A small autoregressive pixel model, trained from scratch.
Model: 8.75M parameters, 16-pixel images, width 256, layers 8, norm layernorm, activation swiglu.
Training: 20200 steps, batches of 128.
Data: 45211 training examples, 57.2 epochs.
Rows from block 5, named by matrix and row number. Rows with one number belong to one neuron. Each number is 50 + 12 x the weight over its row's rms, rounded and kept within 0 to 99. All counts start at 0. After the name is the row's rms in percent of the matrix's.
# gate: MLP gate (model.blocks.5.mlp.gate.weight, 1024x256), inputs 0-63
# fc1: MLP up (model.blocks.5.mlp.fc1.weight, 1024x256), inputs 0-63
# fc2: MLP down (model.blocks.5.mlp.fc2.weight, 256x1024, transposed), outputs 0-63
gate.719 097:59 66 48 18 31 52 50 53 38 52 51 36 62 55 56 40 67 50 71 44 51 56 41 18 70 29 64 38 75 59 68 39 47 64 41 47 48 47 37 58 53 39 43 58 62 60 40 62 50 59 56 54 47 67 50 46 23 24 69 56 48 37 26 32
fc1.719 094:47 58 53 65 26 52 50 60 62 69 51 47 56 51 51 49 50 39 55 44 67 69 47 44 67 56 37 46 53 51 52 42 42 55 44 66 37 47 33 40 51 33 59 45 51 55 39 59 49 67 55 49 33 52 47 50 59 59 63 52 64 49 59 28
fc2.719 103:74 42 39 43 37 47 47 37 42 70 56 43 61 42 68 51 51 54 39 56 45 70 62 48 48 35 64 33 46 49 52 56 45 57 33 42 46 45 27 52 61 48 50 43 45 53 57 45 39 35 58 44 57 56 39 44 58 43 51 51 39 36 36 50
gate.720 101:37 72 55 57 52 56 64 61 70 51 72 20 58 55 50 53 37 36 31 57 42 57 41 47 58 59 72 47 72 56 51 28 33 61 27 53 45 55 74 66 51 56 57 50 61 45 60 51 48 41 48 55 35 54 36 61 43 54 32 57 59 50 64 63
fc1.720 105:48 42 44 43 74 24 52 38 67 61 33 49 37 57 31 39 55 42 51 38 54 61 64 54 61 54 69 60 39 65 26 53 41 57 38 34 47 76 84 50 43 41 34 42 44 60 54 48 53 35 54 30 62 54 62 80 33 44 76 57 47 45 56 63
fc2.720 103:35 60 58 32 45 49 49 42 47 40 68 50 40 47 72 59 54 37 54 69 57 20 59 54 50 43 49 48 47 57 31 47 65 52 63 59 75 44 42 52 63 53 55 35 41 41 21 34 45 50 45 52 37 50 69 61 66 52 45 38 58 47 42 50
gate.721 100:41 53 48 48 53 45 55 37 39 54 70 68 63 49 45 50 62 48 27 49 45 82 44 31 45 38 38 52 45 65 65 72 43 32 49 65 54 24 50 37 64 44 75 69 50 58 55 66 49 88 48 42 59 46 64 59 53 39 59 41 45 50 41 61
fc1.721 103:53 48 57 53 62 66 37 36 70 63 74 48 41 59 42 81 29 74 76 45 48 40 50 60 35 77 48 44 42 51 65 60 64 39 36 34 57 54 53 29 74 56 46 74 54 44 46 48 33 73 75 72 47 55 55 53 55 78 46 48 64 23 28 48
fc2.721 105:44 57 37 46 24 64 36 56 56 43 41 40 42 46 59 52 42 60 52 43 24 44 66 34 47 50 67 56 37 44 57 39 67 44 37 68 31 38 46 47 56 69 32 37 58 45 75 27 54 40 46 46 58 50 52 45 75 42 77 70 55 31 45 20
gate.722 106:45 47 39 62 47 56 42 54 62 63 44 51 44 33 53 34 44 76 40 63 49 55 48 54 29 45 51 43 46 44 50 45 48 50 54 55 58 38 45 59 53 67 46 69 41 66 51 66 53 48 63 62 50 33 64 54 46 34 41 57 49 41 49 51
fc1.722 105:68 67 45 47 50 43 46 67 61 45 33 37 36 37 39 51 53 57 47 53 36 53 50 58 44 33 73 60 65 54 57 47 65 59 78 53 36 59 41 25 41 73 49 56 58 43 52 52 45 56 56 42 65 63 59 49 52 48 52 63 30 76 47 50
fc2.722 103:55 76 21 35 60 67 66 50 38 52 45 67 42 54 59 49 63 29 66 42 55 38 50 51 42 50 34 63 32 53 59 42 68 31 46 54 54 62 35 57 62 48 59 43 46 45 48 36 53 49 41 43 44 53 55 34 46 52 50 58 66 46 49 50
gate.723 101:13 68 64 59 46 53 28 45 47 24 23 32 41 32 50 55 44 63 55 41 20 37 50 55 38 68 53 48 53 50 55 58 51 52 67 35 43 48 27 46 62 64 63 62 39 47 50 47 55 37 52 61 39 55 42 73 57 56 54 46 39 67 47 46
fc1.723 100:43 56 49 46 69 48 82 50 69 48 55 59 63 56 64 55 64 61 52 29 63 27 54 44 45 44 81 21 50 50 47 44 71 55 52 44 56 50 67 71 62 51 56 70 59 50 34 45 65 44 60 56 27 51 38 44 41 43 39 43 42 58 64 46
fc2.723 100:21 54 56 55 44 51 33 44 54 44 48 51 58 41 49 52 25 52 51 46 42 49 47 40 35 78 35 34 57 50 72 41 38 68 70 35 44 51 44 60 31 63 59 60 60 58 52 47 13 30 59 49 53 57 70 70 44 48 51 39 56 56 69 45
gate.724 101:80 82 58 51 64 55 49 61 44 28 42 46 58 33 31 68 35 36 45 46 47 37 55 19 40 52 52 56 48 59 47 33 34 61 43 40 51 45 30 53 36 53 57 59 77 62 60 49 62 49 55 45 50 56 48 71 32 58 51 46 46 48 48 46
fc1.724 100:49 43 45 42 78 26 40 29 51 68 46 38 36 39 55 31 38 28 43 43 61 51 56 57 72 57 53 44 51 77 49 41 56 56 42 38 53 55 60 46 50 45 41 62 55 50 75 48 78 45 56 53 48 52 46 55 43 41 61 56 65 53 61 41
fc2.724 100:52 61 49 50 44 66 41 56 57 48 27 41 74 44 62 57 77 65 39 62 50 59 23 34 67 55 41 35 51 44 68 76 70 54 48 48 54 56 48 47 43 71 47 42 45 77 47 62 42 45 33 46 68 53 34 46 55 42 36 64 63 44 38 59
gate.725 095:37 50 56 61 50 43 48 37 31 52 46 54 71 67 61 45 34 29 36 42 43 64 53 73 57 50 65 52 49 48 56 51 54 51 62 53 62 21 49 63 46 63 58 40 38 52 68 59 50 69 62 56 41 63 61 54 35 50 47 62 63 53 31 46
fc1.725 096:44 54 42 37 61 39 38 46 47 47 43 41 41 54 44 20 53 50 58 53 37 47 63 29 75 50 32 65 46 49 60 46 38 37 51 42 74 48 53 59 46 63 53 44 40 68 51 44 73 68 49 64 58 49 45 37 59 37 47 53 52 64 53 54
fc2.725 095:62 47 39 20 60 60 56 63 49 45 29 40 33 31 33 57 48 51 58 40 59 46 44 61 46 56 67 39 48 48 55 50 64 73 65 61 59 36 62 31 39 71 46 46 49 50 31 70 62 77 53 62 50 41 51 54 33 63 46 45 58 62 57 42
gate.726 093:46 58 67 47 66 32 64 55 68 60 26 34 30 29 43 62 47 52 45 62 62 68 41 56 66 45 61 50 55 40 70 64 43 45 67 41 45 36 60 51 67 56 13 67 54 47 35 60 33 42 60 48 30 57 21 54 49 37 36 61 50 34 50 54
fc1.726 100:45 67 51 35 31 70 48 64 48 45 61 52 32 46 48 43 55 47 54 39 43 53 56 48 32 56 28 46 52 46 40 44 42 42 46 61 42 54 37 59 75 47 49 52 65 58 47 39 59 36 63 35 44 42 61 65 56 78 43 55 25 67 48 53
fc2.726 099:57 54 57 47 38 37 91 38 77 50 42 55 37 40 45 54 43 56 48 49 33 42 60 59 64 40 54 25 51 63 38 51 58 57 38 33 56 53 56 45 37 36 44 64 42 47 57 34 47 34 42 66 40 36 39 29 59 62 36 47 47 64 48 54
gate.727 104:49 47 47 55 33 39 62 43 62 35 39 64 44 47 33 54 40 46 34 48 49 32 49 49 41 54 59 40 57 49 52 72 67 50 74 53 49 26 38 55 62 55 43 53 45 34 54 71 37 52 43 58 41 36 54 54 55 56 43 74 51 61 68 34
fc1.727 101:32 42 35 50 89 55 60 35 57 70 52 62 40 43 60 58 30 51 32 54 61 46 61 39 43 49 66 34 57 65 52 27 39 52 47 46 51 56 50 47 82 49 40 29 47 50 43 54 34 51 36 41 59 61 51 38 41 52 45 49 48 58 30 48
fc2.727 104:44 58 52 50 73 43 42 47 40 52 48 41 66 70 57 27 54 41 44 41 33 29 67 33 41 44 53 52 45 46 63 49 49 40 57 54 57 43 36 60 64 57 61 48 58 45 62 43 69 49 34 48 23 46 47 48 53 55 54 64 57 72 47 54
gate.728 105:35 33 36 56 37 67 48 55 70 51 61 44 36 57 70 41 72 46 24 62 34 61 42 72 45 71 54 30 51 43 70 41 44 43 55 57 57 69 60 57 46 72 66 42 47 45 49 42 56 55 74 73 42 42 64 50 28 39 45 41 25 52 59 35
fc1.728 099:64 61 38 63 44 60 44 49 56 65 63 77 34 68 69 54 61 56 14 76 44 65 35 47 52 33 57 43 59 64 42 69 44 48 40 48 34 62 39 51 47 52 57 33 33 57 29 47 67 61 38 46 57 46 32 35 64 53 56 51 62 42 51 59
fc2.728 101:41 50 42 40 42 54 57 54 55 56 48 46 43 55 40 35 35 35 65 45 72 41 35 64 44 43 19 50 57 47 67 61 58 66 54 29 38 49 53 52 52 42 47 63 61 40 51 49 62 54 62 36 34 61 65 30 24 30 31 45 47 51 60 37
gate.729 106:52 33 38 55 57 71 66 42 53 62 40 47 64 51 49 49 24 52 43 34 59 52 78 46 65 48 56 49 66 54 78 85 47 28 40 63 58 58 49 65 40 49 66 50 50 44 54 59 51 33 65 42 47 44 66 63 52 42 48 37 51 50 49 67
fc1.729 099:35 57 50 46 62 46 62 54 57 63 72 58 61 40 52 55 47 50 48 59 62 51 47 54 49 46 55 46 40 46 69 47 50 60 50 39 70 31 63 34 47 36 55 45 23 55 37 51 66 46 49 66 34 65 19 36 53 47 51 49 51 51 50 73
fc2.729 096:58 34 52 59 32 42 53 35 41 42 41 64 64 57 52 39 40 62 63 52 44 49 53 55 39 49 75 37 53 53 63 58 60 61 24 39 43 60 41 44 62 56 58 31 44 40 51 79 61 30 42 49 63 50 45 41 53 53 45 64 63 32 43 30
gate.730 101:45 38 19 37 51 57 41 39 41 64 45 73 39 63 46 77 25 42 36 36 37 58 52 51 65 42 43 51 66 50 59 20 42 69 54 53 57 36 40 44 50 50 60 62 49 53 59 66 54 56 52 60 57 44 24 58 53 49 45 49 61 56 75 33
fc1.730 096:56 33 56 47 66 67 68 60 81 58 40 39 70 50 61 55 39 52 39 61 49 48 61 43 36 30 56 56 41 66 60 35 56 49 61 36 42 58 48 54 61 52 40 63 50 38 34 32 56 34 53 61 58 64 39 55 65 42 27 41 61 50 53 46
fc2.730 100:55 61 57 44 59 54 42 48 62 48 36 56 43 46 68 82 40 50 56 42 47 42 26 57 50 27 29 42 33 45 65 49 71 43 50 69 36 50 51 67 69 59 61 62 44 34 50 64 50 60 54 39 38 48 54 43 42 41 37 56 52 64 51 58
gate.731 102:49 51 54 51 68 51 41 57 17 43 50 46 60 42 29 55 40 58 43 58 48 37 50 51 56 60 28 47 32 34 55 58 45 60 60 39 60 47 39 52 60 49 33 53 73 69 60 58 42 48 44 24 38 46 46 36 45 44 58 67 45 40 59 57
fc1.731 102:56 62 45 36 60 49 48 25 43 46 52 64 43 57 48 20 62 53 39 46 48 60 47 63 51 41 38 48 45 31 64 70 65 60 67 47 62 76 57 47 42 78 56 62 35 46 71 52 55 54 59 46 63 83 58 48 52 36 33 33 78 56 59 43
fc2.731 101:69 60 42 43 51 74 56 54 41 42 59 59 65 45 46 20 50 43 21 65 40 62 60 58 29 43 54 52 51 57 42 21 59 49 35 34 31 22 55 47 57 41 49 58 70 49 58 79 55 44 31 62 61 58 30 63 55 37 56 49 44 55 59 32
gate.732 105:46 41 44 27 43 76 48 65 53 36 49 57 38 35 48 40 45 38 60 75 49 73 52 39 24 60 42 58 70 58 75 38 47 63 61 49 34 31 55 53 58 64 56 55 47 77 50 60 71 65 47 57 75 55 55 50 40 63 46 62 88 19 65 41
fc1.732 097:47 54 38 25 36 73 52 30 57 78 68 48 39 61 47 35 33 74 31 48 34 45 62 59 65 72 37 37 37 41 55 54 53 41 64 45 64 67 30 67 41 46 79 52 34 50 47 47 52 60 53 47 64 45 63 56 43 60 69 61 38 48 45 54
fc2.732 101:59 38 43 27 43 45 41 57 52 32 51 40 54 66 35 34 61 66 52 58 53 40 49 51 56 48 52 52 49 41 54 48 64 58 65 66 40 43 48 44 55 57 52 50 50 42 25 54 62 50 75 62 33 33 42 28 66 41 41 44 69 41 36 57
gate.733 098:65 45 28 44 54 49 51 52 44 49 33 48 51 32 49 44 29 44 56 46 31 29 45 58 61 56 62 27 73 76 58 55 61 58 48 55 51 50 49 34 34 61 36 38 39 39 39 43 52 61 50 70 41 42 44 75 62 28 63 66 51 42 25 61
fc1.733 100:43 37 57 74 64 48 28 24 69 30 49 44 61 36 31 63 72 50 77 30 87 49 52 46 66 57 50 50 50 53 67 27 59 49 40 41 49 37 35 53 50 50 52 38 44 44 57 44 62 48 59 27 46 43 53 40 58 57 32 51 55 26 67 41
fc2.733 097:40 33 52 40 36 51 78 51 46 31 45 67 47 63 49 50 35 26 56 48 39 56 63 43 26 48 62 39 64 42 50 27 40 76 72 41 74 42 62 30 47 59 48 36 51 45 64 60 49 63 57 46 56 57 56 33 38 42 37 57 32 67 47 37
gate.734 101:50 49 39 51 48 50 41 55 30 39 56 33 36 38 59 35 53 50 52 32 63 34 57 42 72 49 37 72 61 51 46 72 50 32 60 36 43 60 58 45 40 60 54 50 57 25 35 60 58 43 69 54 39 60 58 65 45 22 73 61 61 42 52 44
fc1.734 100:32 62 78 58 72 48 49 46 62 48 37 29 26 50 42 66 52 41 53 44 61 43 46 34 51 68 62 39 59 54 45 53 40 47 50 58 27 42 48 37 61 58 52 58 53 40 53 38 47 47 52 41 45 33 56 45 45 40 61 56 60 53 47 42
fc2.734 107:67 45 57 56 63 37 44 61 50 47 54 58 55 37 63 30 47 24 31 56 47 41 58 50 27 35 63 65 55 52 44 38 59 40 51 54 51 54 64 37 53 77 52 72 70 53 74 46 34 41 50 48 45 51 30 47 51 46 41 50 44 51 46 41
gate.735 094:67 53 57 73 51 41 50 36 46 54 61 39 60 64 54 38 49 47 63 36 68 39 52 43 55 51 37 57 45 52 46 55 60 53 52 39 56 43 39 38 55 71 43 37 69 46 69 50 53 38 40 47 32 28 38 38 39 53 52 25 33 59 46 54
fc1.735 094:46 40 35 45 69 47 47 50 62 58 45 56 46 69 56 21 63 49 28 75 58 40 60 52 59 37 55 55 40 53 47 69 31 49 52 48 52 53 38 47 35 51 49 53 50 72 55 49 41 45 36 54 44 47 64 66 58 46 54 62 50 82 42 54
fc2.735 094:36 59 41 42 65 51 79 63 40 47 59 42 41 55 35 66 53 55 83 48 51 62 56 44 43 53 49 42 56 51 36 36 45 43 67 49 50 59 53 44 72 51 60 45 74 24 48 66 54 36 54 30 63 37 42 50 38 59 65 30 60 48 52 37
gate.736 100:40 51 26 55 51 44 40 59 46 51 36 56 51 53 59 68 41 41 36 53 50 36 54 30 32 52 65 57 54 61 40 56 46 57 59 64 50 58 48 58 40 44 69 51 59 49 52 66 50 33 59 41 60 48 60 64 43 37 58 41 57 46 61 81
fc1.736 105:48 51 62 50 44 63 57 51 29 30 53 54 37 61 30 70 54 53 44 49 10 51 52 55 30 54 45 57 68 47 72 51 54 41 64 39 58 54 62 39 41 44 39 41 29 59 32 34 44 57 32 64 75 40 33 50 55 66 74 53 48 52 61 45
fc2.736 102:52 38 60 55 57 42 47 35 61 46 44 38 69 68 45 38 57 52 59 65 44 60 58 24 55 34 66 39 51 62 43 78 45 43 47 59 42 46 45 30 38 50 52 71 45 28 43 66 53 54 45 47 60 51 39 47 66 45 59 74 63 73 48 49
gate.737 102:25 17 53 59 50 68 37 50 25 53 51 67 29 46 52 66 28 39 51 64 48 75 55 53 67 62 38 47 19 43 64 36 31 46 52 54 36 53 61 64 37 54 49 57 52 43 60 59 52 48 57 57 59 50 56 40 35 59 41 48 52 63 74 51
fc1.737 103:77 30 52 45 44 59 49 28 47 68 43 67 51 57 51 73 30 49 42 52 34 53 61 65 46 35 60 45 45 37 53 63 54 35 50 19 58 40 59 61 59 58 27 30 51 65 72 30 76 65 53 50 54 49 31 72 44 59 60 26 56 60 21 47
fc2.737 100:59 61 37 54 30 51 67 51 48 77 52 36 58 40 18 42 25 45 54 40 67 47 28 46 41 60 24 58 37 35 66 58 35 36 44 40 44 41 51 40 50 53 52 59 56 39 44 63 40 61 48 40 40 63 53 51 44 31 45 56 48 61 68 56
gate.738 101:61 72 54 61 52 59 57 78 44 68 44 52 46 57 50 73 47 51 41 23 37 58 42 34 43 49 47 28 54 61 53 65 31 35 50 35 43 46 56 43 37 55 26 45 44 69 64 53 31 45 59 55 41 42 36 59 68 34 56 22 39 69 58 45
fc1.738 101:56 64 52 48 46 56 40 52 49 29 50 35 47 67 63 38 65 57 31 61 41 39 66 47 60 36 42 44 43 39 44 69 58 30 35 48 69 75 50 46 46 63 40 42 53 65 44 40 34 50 38 42 31 35 52 25 53 43 62 43 51 53 50 72
fc2.738 108:59 47 59 36 45 64 38 53 49 48 27 75 59 53 19 51 68 46 37 54 55 51 56 69 38 56 44 35 54 53 40 53 47 32 47 37 54 53 70 55 50 46 56 59 46 53 52 33 54 59 34 28 34 46 62 54 57 62 43 48 45 21 30 38
gate.739 100:51 44 72 62 46 49 47 50 46 27 52 43 61 58 42 62 39 44 36 45 37 63 54 61 78 51 67 52 43 35 44 56 76 62 63 66 54 73 61 42 52 44 60 29 34 60 60 57 61 38 52 59 73 64 41 68 42 52 49 67 41 59 69 54
fc1.739 103:47 64 59 20 52 39 67 52 58 52 69 44 43 40 56 48 66 45 67 53 53 26 39 75 51 25 62 40 59 51 66 62 48 43 23 58 64 53 58 38 65 51 66 65 40 47 43 49 63 23 57 63 36 47 55 18 57 63 55 34 53 47 38 58
fc2.739 098:42 27 55 66 61 50 38 45 46 32 54 41 42 52 21 64 40 53 42 12 73 55 53 43 55 45 52 64 43 34 32 61 47 72 43 33 76 39 40 38 56 41 55 52 51 49 26 35 49 38 27 45 25 64 45 62 21 54 59 67 40 75 56 62
gate.740 095:79 63 42 49 40 47 59 22 58 46 54 55 61 50 46 46 53 56 43 51 56 40 53 61 55 32 57 61 46 82 65 45 52 52 43 57 37 46 18 47 59 53 57 36 44 85 49 37 40 60 49 60 82 68 58 69 55 59 40 53 25 18 47 60
fc1.740 097:41 43 33 44 53 36 47 53 52 39 45 66 52 69 71 60 49 57 31 46 55 59 33 62 45 37 32 43 64 47 33 55 60 58 47 63 45 38 47 43 49 35 37 34 57 81 64 61 32 59 44 39 35 53 40 48 46 56 26 74 45 66 57 66
fc2.740 099:50 74 57 44 41 73 68 54 46 37 45 31 42 38 57 55 79 38 62 55 41 52 33 34 56 66 56 67 33 57 66 55 43 46 52 57 20 38 45 39 58 49 65 61 55 64 54 37 52 63 37 58 42 65 49 54 55 48 29 38 47 34 46 36
gate.741 105:26 49 33 53 50 49 48 60 47 44 71 58 57 57 53 54 32 45 65 74 51 30 39 52 57 52 44 51 53 47 52 50 61 56 67 43 60 33 71 54 51 58 49 53 67 46 39 62 55 49 41 65 49 47 39 41 50 23 43 35 43 38 73 51
fc1.741 100:46 48 45 77 58 53 51 62 33 61 36 73 61 41 52 39 67 53 34 51 56 41 56 48 45 51 68 22 69 42 36 36 37 52 44 46 42 42 43 59 57 40 50 36 73 61 66 45 77 47 46 57 32 78 50 58 64 30 35 45 35 29 49 23
fc2.741 104:50 31 20 39 39 57 51 78 45 35 39 54 36 77 62 53 36 54 37 31 49 29 41 41 58 42 55 60 49 52 62 45 37 49 42 80 23 41 48 43 27 40 48 48 41 65 47 47 38 62 42 23 44 55 43 40 63 51 57 54 80 55 43 30
gate.742 104:61 42 33 63 41 54 56 42 52 56 56 46 35 59 42 58 39 42 55 51 46 27 67 28 48 38 45 34 50 74 56 46 50 51 31 42 25 58 59 50 46 50 61 52 65 55 51 59 58 57 50 51 47 46 57 47 52 69 68 73 41 49 30 46
fc1.742 100:43 62 19 44 59 42 39 44 61 67 57 32 41 53 65 51 54 56 33 56 55 44 45 55 21 37 60 46 37 50 54 42 32 35 62 36 63 49 53 56 43 52 55 45 56 44 50 47 58 76 40 69 38 64 62 32 21 11 59 64 48 60 45 31
fc2.742 102:58 55 56 61 38 48 43 54 42 69 49 71 54 57 53 38 52 48 63 66 37 67 53 41 57 50 74 27 32 52 59 63 39 61 42 46 58 44 61 58 72 37 57 45 56 30 51 40 55 58 46 38 55 64 55 78 73 43 44 62 25 43 58 46
gate.743 103:44 46 49 73 43 58 53 65 53 58 36 60 46 62 66 49 43 59 56 71 36 62 37 45 46 58 68 60 67 57 59 51 55 42 61 55 47 48 50 60 44 59 66 55 33 49 51 49 52 62 33 25 27 50 48 34 51 73 51 35 43 34 49 76
fc1.743 105:60 42 36 62 59 60 38 52 55 35 45 48 71 50 24 48 54 62 50 43 69 62 43 49 48 47 56 61 33 39 46 45 38 67 56 61 51 43 62 44 42 62 79 44 27 60 72 61 54 26 45 39 50 54 41 20 67 53 65 46 42 63 32 45
fc2.743 105:41 60 56 67 56 66 51 61 36 40 37 40 63 44 62 38 23 51 33 53 63 43 59 40 33 44 79 67 33 46 66 64 44 60 41 26 73 43 52 56 40 57 69 33 64 67 38 35 61 57 42 45 49 72 21 40 64 46 77 66 50 36 47 56
gate.744 103:60 39 47 53 64 51 51 58 34 36 51 48 28 53 42 66 52 57 57 43 52 56 55 59 65 75 62 45 56 58 34 45 58 48 45 53 56 50 42 38 53 57 48 44 47 49 25 34 50 35 47 49 37 52 61 17 66 23 58 43 46 42 51 30
fc1.744 106:43 40 55 60 44 43 63 45 42 45 49 57 20 26 61 57 45 71 49 19 82 57 34 73 30 43 54 42 41 44 38 43 59 49 36 47 37 48 55 71 45 64 51 45 47 58 35 58 45 25 44 43 48 38 36 58 49 35 80 30 59 63 38 88
fc2.744 106:34 47 47 42 50 50 68 38 19 36 56 34 48 62 57 42 36 70 47 51 43 78 40 56 56 61 50 52 71 59 65 51 49 76 57 46 42 53 58 51 68 58 53 47 53 33 49 47 58 35 41 39 60 28 53 61 49 41 49 51 42 59 43 66
gate.745 101:86 57 40 22 46 33 53 42 44 62 52 41 27 54 48 51 55 27 46 56 66 39 41 57 54 51 44 48 58 45 71 45 46 32 74 56 30 50 53 60 55 46 39 40 32 30 32 33 52 48 38 60 53 47 52 52 60 61 49 58 47 39 46 48
fc1.745 101:37 49 44 46 35 60 54 60 60 34 44 54 50 52 20 46 34 35 35 62 39 46 43 64 39 57 44 61 40 47 51 68 41 49 45 61 53 59 55 70 64 57 42 46 55 39 78 71 65 55 58 47 63 74 65 51 56 35 57 31 57 50 65 55
fc2.745 100:79 28 60 60 65 49 50 67 57 55 91 47 58 35 47 49 49 44 53 48 41 58 46 58 66 50 36 53 66 39 46 59 38 39 64 49 39 38 48 46 50 29 41 48 47 20 55 43 53 65 32 65 41 33 50 50 74 58 46 62 32 48 44 49
gate.746 095:48 57 59 61 52 56 53 41 62 44 72 42 72 71 58 41 57 55 48 31 34 45 55 66 61 75 51 38 56 64 51 59 52 34 80 68 46 50 41 34 45 44 73 40 45 65 40 34 30 40 37 63 33 59 18 38 30 64 44 50 40 56 46 42
fc1.746 097:78 42 51 56 44 39 49 43 26 42 51 40 49 55 47 19 61 59 46 55 64 48 37 54 74 52 35 53 44 49 39 57 71 54 57 52 62 47 71 42 83 63 49 39 56 42 57 30 59 57 33 65 33 53 44 61 50 57 75 51 38 47 27 62
fc2.746 099:31 54 41 41 46 59 47 49 34 63 44 29 35 33 49 59 60 62 31 57 30 52 54 46 46 46 57 28 34 58 51 55 83 51 54 43 49 38 36 55 47 58 54 26 51 91 46 62 72 41 69 43 52 47 51 48 34 33 27 29 40 69 61 56
gate.747 106:14 47 50 51 59 46 45 30 56 43 52 58 39 47 60 64 54 48 64 69 69 53 34 81 58 33 33 55 41 67 61 44 45 55 34 71 53 46 34 55 42 35 59 56 43 57 52 55 40 40 63 52 50 46 55 51 34 39 42 46 63 34 21 54
fc1.747 101:58 22 71 52 27 49 41 47 57 40 51 37 47 43 31 56 62 51 53 58 51 60 53 51 39 48 59 63 35 33 51 60 44 46 33 21 45 28 57 46 45 44 50 67 47 55 73 54 57 52 38 35 48 71 48 46 41 44 47 62 38 64 37 53
fc2.747 106:63 61 63 41 46 65 72 52 61 47 64 47 43 54 40 56 52 36 36 42 51 42 50 48 46 63 55 47 59 57 61 72 51 42 75 56 59 48 54 39 53 68 53 67 60 47 46 61 48 71 51 57 26 38 48 64 49 63 58 51 55 53 39 49
gate.748 100:54 41 49 65 70 56 54 37 51 51 55 52 34 62 43 30 52 53 32 57 35 48 63 40 60 59 74 29 57 46 56 37 57 64 42 60 44 43 46 53 64 37 47 45 49 40 57 46 55 64 39 66 45 60 34 54 54 35 56 29 45 47 58 55
fc1.748 101:53 44 50 64 61 28 58 76 45 44 37 43 45 60 52 50 48 50 44 54 36 66 45 46 49 63 44 38 42 37 51 61 54 79 56 39 36 25 61 67 43 75 34 61 46 39 31 59 41 43 46 54 71 48 30 56 43 40 66 50 60 56 22 65
fc2.748 106:63 34 58 59 55 75 24 58 59 71 55 42 37 53 50 42 18 63 34 57 42 44 44 37 68 43 38 51 28 61 81 73 51 52 35 21 43 65 60 47 57 60 40 49 65 50 57 42 77 64 27 46 58 50 51 32 38 62 52 38 28 66 37 41
gate.749 094:41 45 39 60 37 50 51 49 43 48 51 38 52 45 70 66 56 45 27 42 43 32 49 79 66 50 37 52 52 44 49 43 55 59 57 43 59 74 67 67 38 51 43 46 51 60 58 55 38 34 67 60 52 56 47 33 68 57 53 47 46 49 53 37
fc1.749 099:60 48 68 53 68 46 32 23 36 61 51 38 34 62 57 58 41 57 45 41 39 26 56 63 38 31 46 40 35 69 34 43 53 52 52 53 70 34 56 50 53 49 28 34 55 50 41 32 40 36 62 33 41 62 70 60 39 47 37 40 48 55 47 31
fc2.749 099:28 34 23 45 48 45 59 40 40 46 46 59 58 47 42 44 52 59 43 47 36 40 38 51 60 53 27 56 59 43 45 61 65 61 35 43 41 47 29 50 41 41 57 50 67 55 45 34 57 52 56 55 45 41 45 47 47 34 35 71 71 39 49 41
gate.750 101:27 47 74 58 54 44 68 69 52 21 68 34 57 64 80 49 51 54 36 61 30 47 37 62 96 49 43 52 45 45 55 53 40 59 42 36 43 52 60 67 56 44 57 41 47 67 34 48 51 63 73 53 43 60 45 39 46 51 60 51 41 38 61 50
fc1.750 097:61 52 78 55 29 67 59 48 58 50 32 53 39 40 58 38 73 56 66 55 38 59 63 65 35 62 58 61 56 43 40 71 32 53 38 42 31 43 44 46 67 67 47 40 64 58 55 47 54 57 28 48 48 57 60 45 50 48 34 64 26 26 52 55
fc2.750 100:28 61 65 56 49 47 56 25 64 47 44 52 41 42 47 58 39 46 49 58 58 43 43 42 51 54 28 55 77 59 57 56 52 56 52 34 61 72 52 58 75 45 51 57 45 57 66 50 53 56 36 40 48 32 46 38 49 45 37 42 53 45 40 67
gate.751 104:47 38 64 62 40 57 54 37 60 47 78 28 41 65 56 34 54 34 41 49 26 51 61 45 27 29 56 48 79 34 44 38 28 43 61 54 77 30 42 48 55 46 48 53 60 45 45 50 70 54 59 59 56 53 60 55 45 46 58 50 68 41 38 65
fc1.751 104:36 44 54 39 48 66 63 45 54 44 54 65 55 49 54 49 38 59 47 59 67 44 66 66 59 42 44 62 60 41 90 63 54 54 68 85 39 56 46 37 46 43 73 49 42 56 59 70 65 48 24 26 66 52 56 31 41 67 77 52 46 64 47 44
fc2.751 102:35 48 42 58 48 32 47 51 54 66 55 46 57 52 43 47 20 31 30 56 45 29 47 44 51 42 56 30 40 48 64 47 51 51 52 72 41 77 29 65 54 64 44 54 66 52 42 29 52 68 64 63 75 31 44 66 61 44 61 62 37 40 39 47
gate.752 099:35 37 40 61 50 54 59 68 33 37 44 37 54 54 50 37 41 57 70 60 54 33 74 34 43 73 47 39 62 36 62 53 55 57 64 37 66 45 48 66 46 34 43 88 76 62 73 52 45 56 59 48 51 51 83 63 49 33 62 63 53 58 53 43
fc1.752 103:67 47 65 54 63 40 51 47 19 51 51 41 49 49 48 48 31 27 45 35 30 60 53 43 43 65 62 58 57 40 44 37 76 45 47 58 56 37 41 27 62 60 36 46 57 58 58 52 29 63 32 44 51 64 56 54 35 51 66 45 68 62 53 42
fc2.752 109:60 55 58 39 54 40 65 60 43 61 63 56 32 60 33 52 37 62 53 64 42 52 45 28 41 60 32 57 34 51 29 72 36 52 35 72 28 43 54 54 48 33 47 51 77 41 59 41 68 47 48 48 31 57 31 49 33 65 29 51 62 43 45 59
gate.753 100:31 48 45 64 51 48 71 54 34 45 35 63 56 42 28 45 53 62 37 75 34 73 41 46 32 27 65 41 46 41 54 51 45 65 60 31 55 47 53 76 41 52 24 57 51 40 41 48 53 52 68 60 12 36 34 70 32 33 48 61 59 46 51 29
fc1.753 097:58 68 47 59 68 52 56 45 48 65 49 30 41 72 49 44 50 43 43 73 47 32 37 62 56 45 29 43 57 30 29 49 64 62 69 37 56 59 19 55 55 57 60 40 80 57 37 64 72 66 51 51 54 70 55 35 38 48 42 48 37 69 67 65
fc2.753 094:46 44 44 45 54 35 52 48 53 42 39 41 35 41 62 72 56 49 69 53 72 65 57 44 51 40 41 53 69 44 44 52 71 22 42 46 48 48 59 55 57 42 68 48 35 35 51 53 44 46 43 40 46 66 47 43 51 58 43 36 34 45 51 41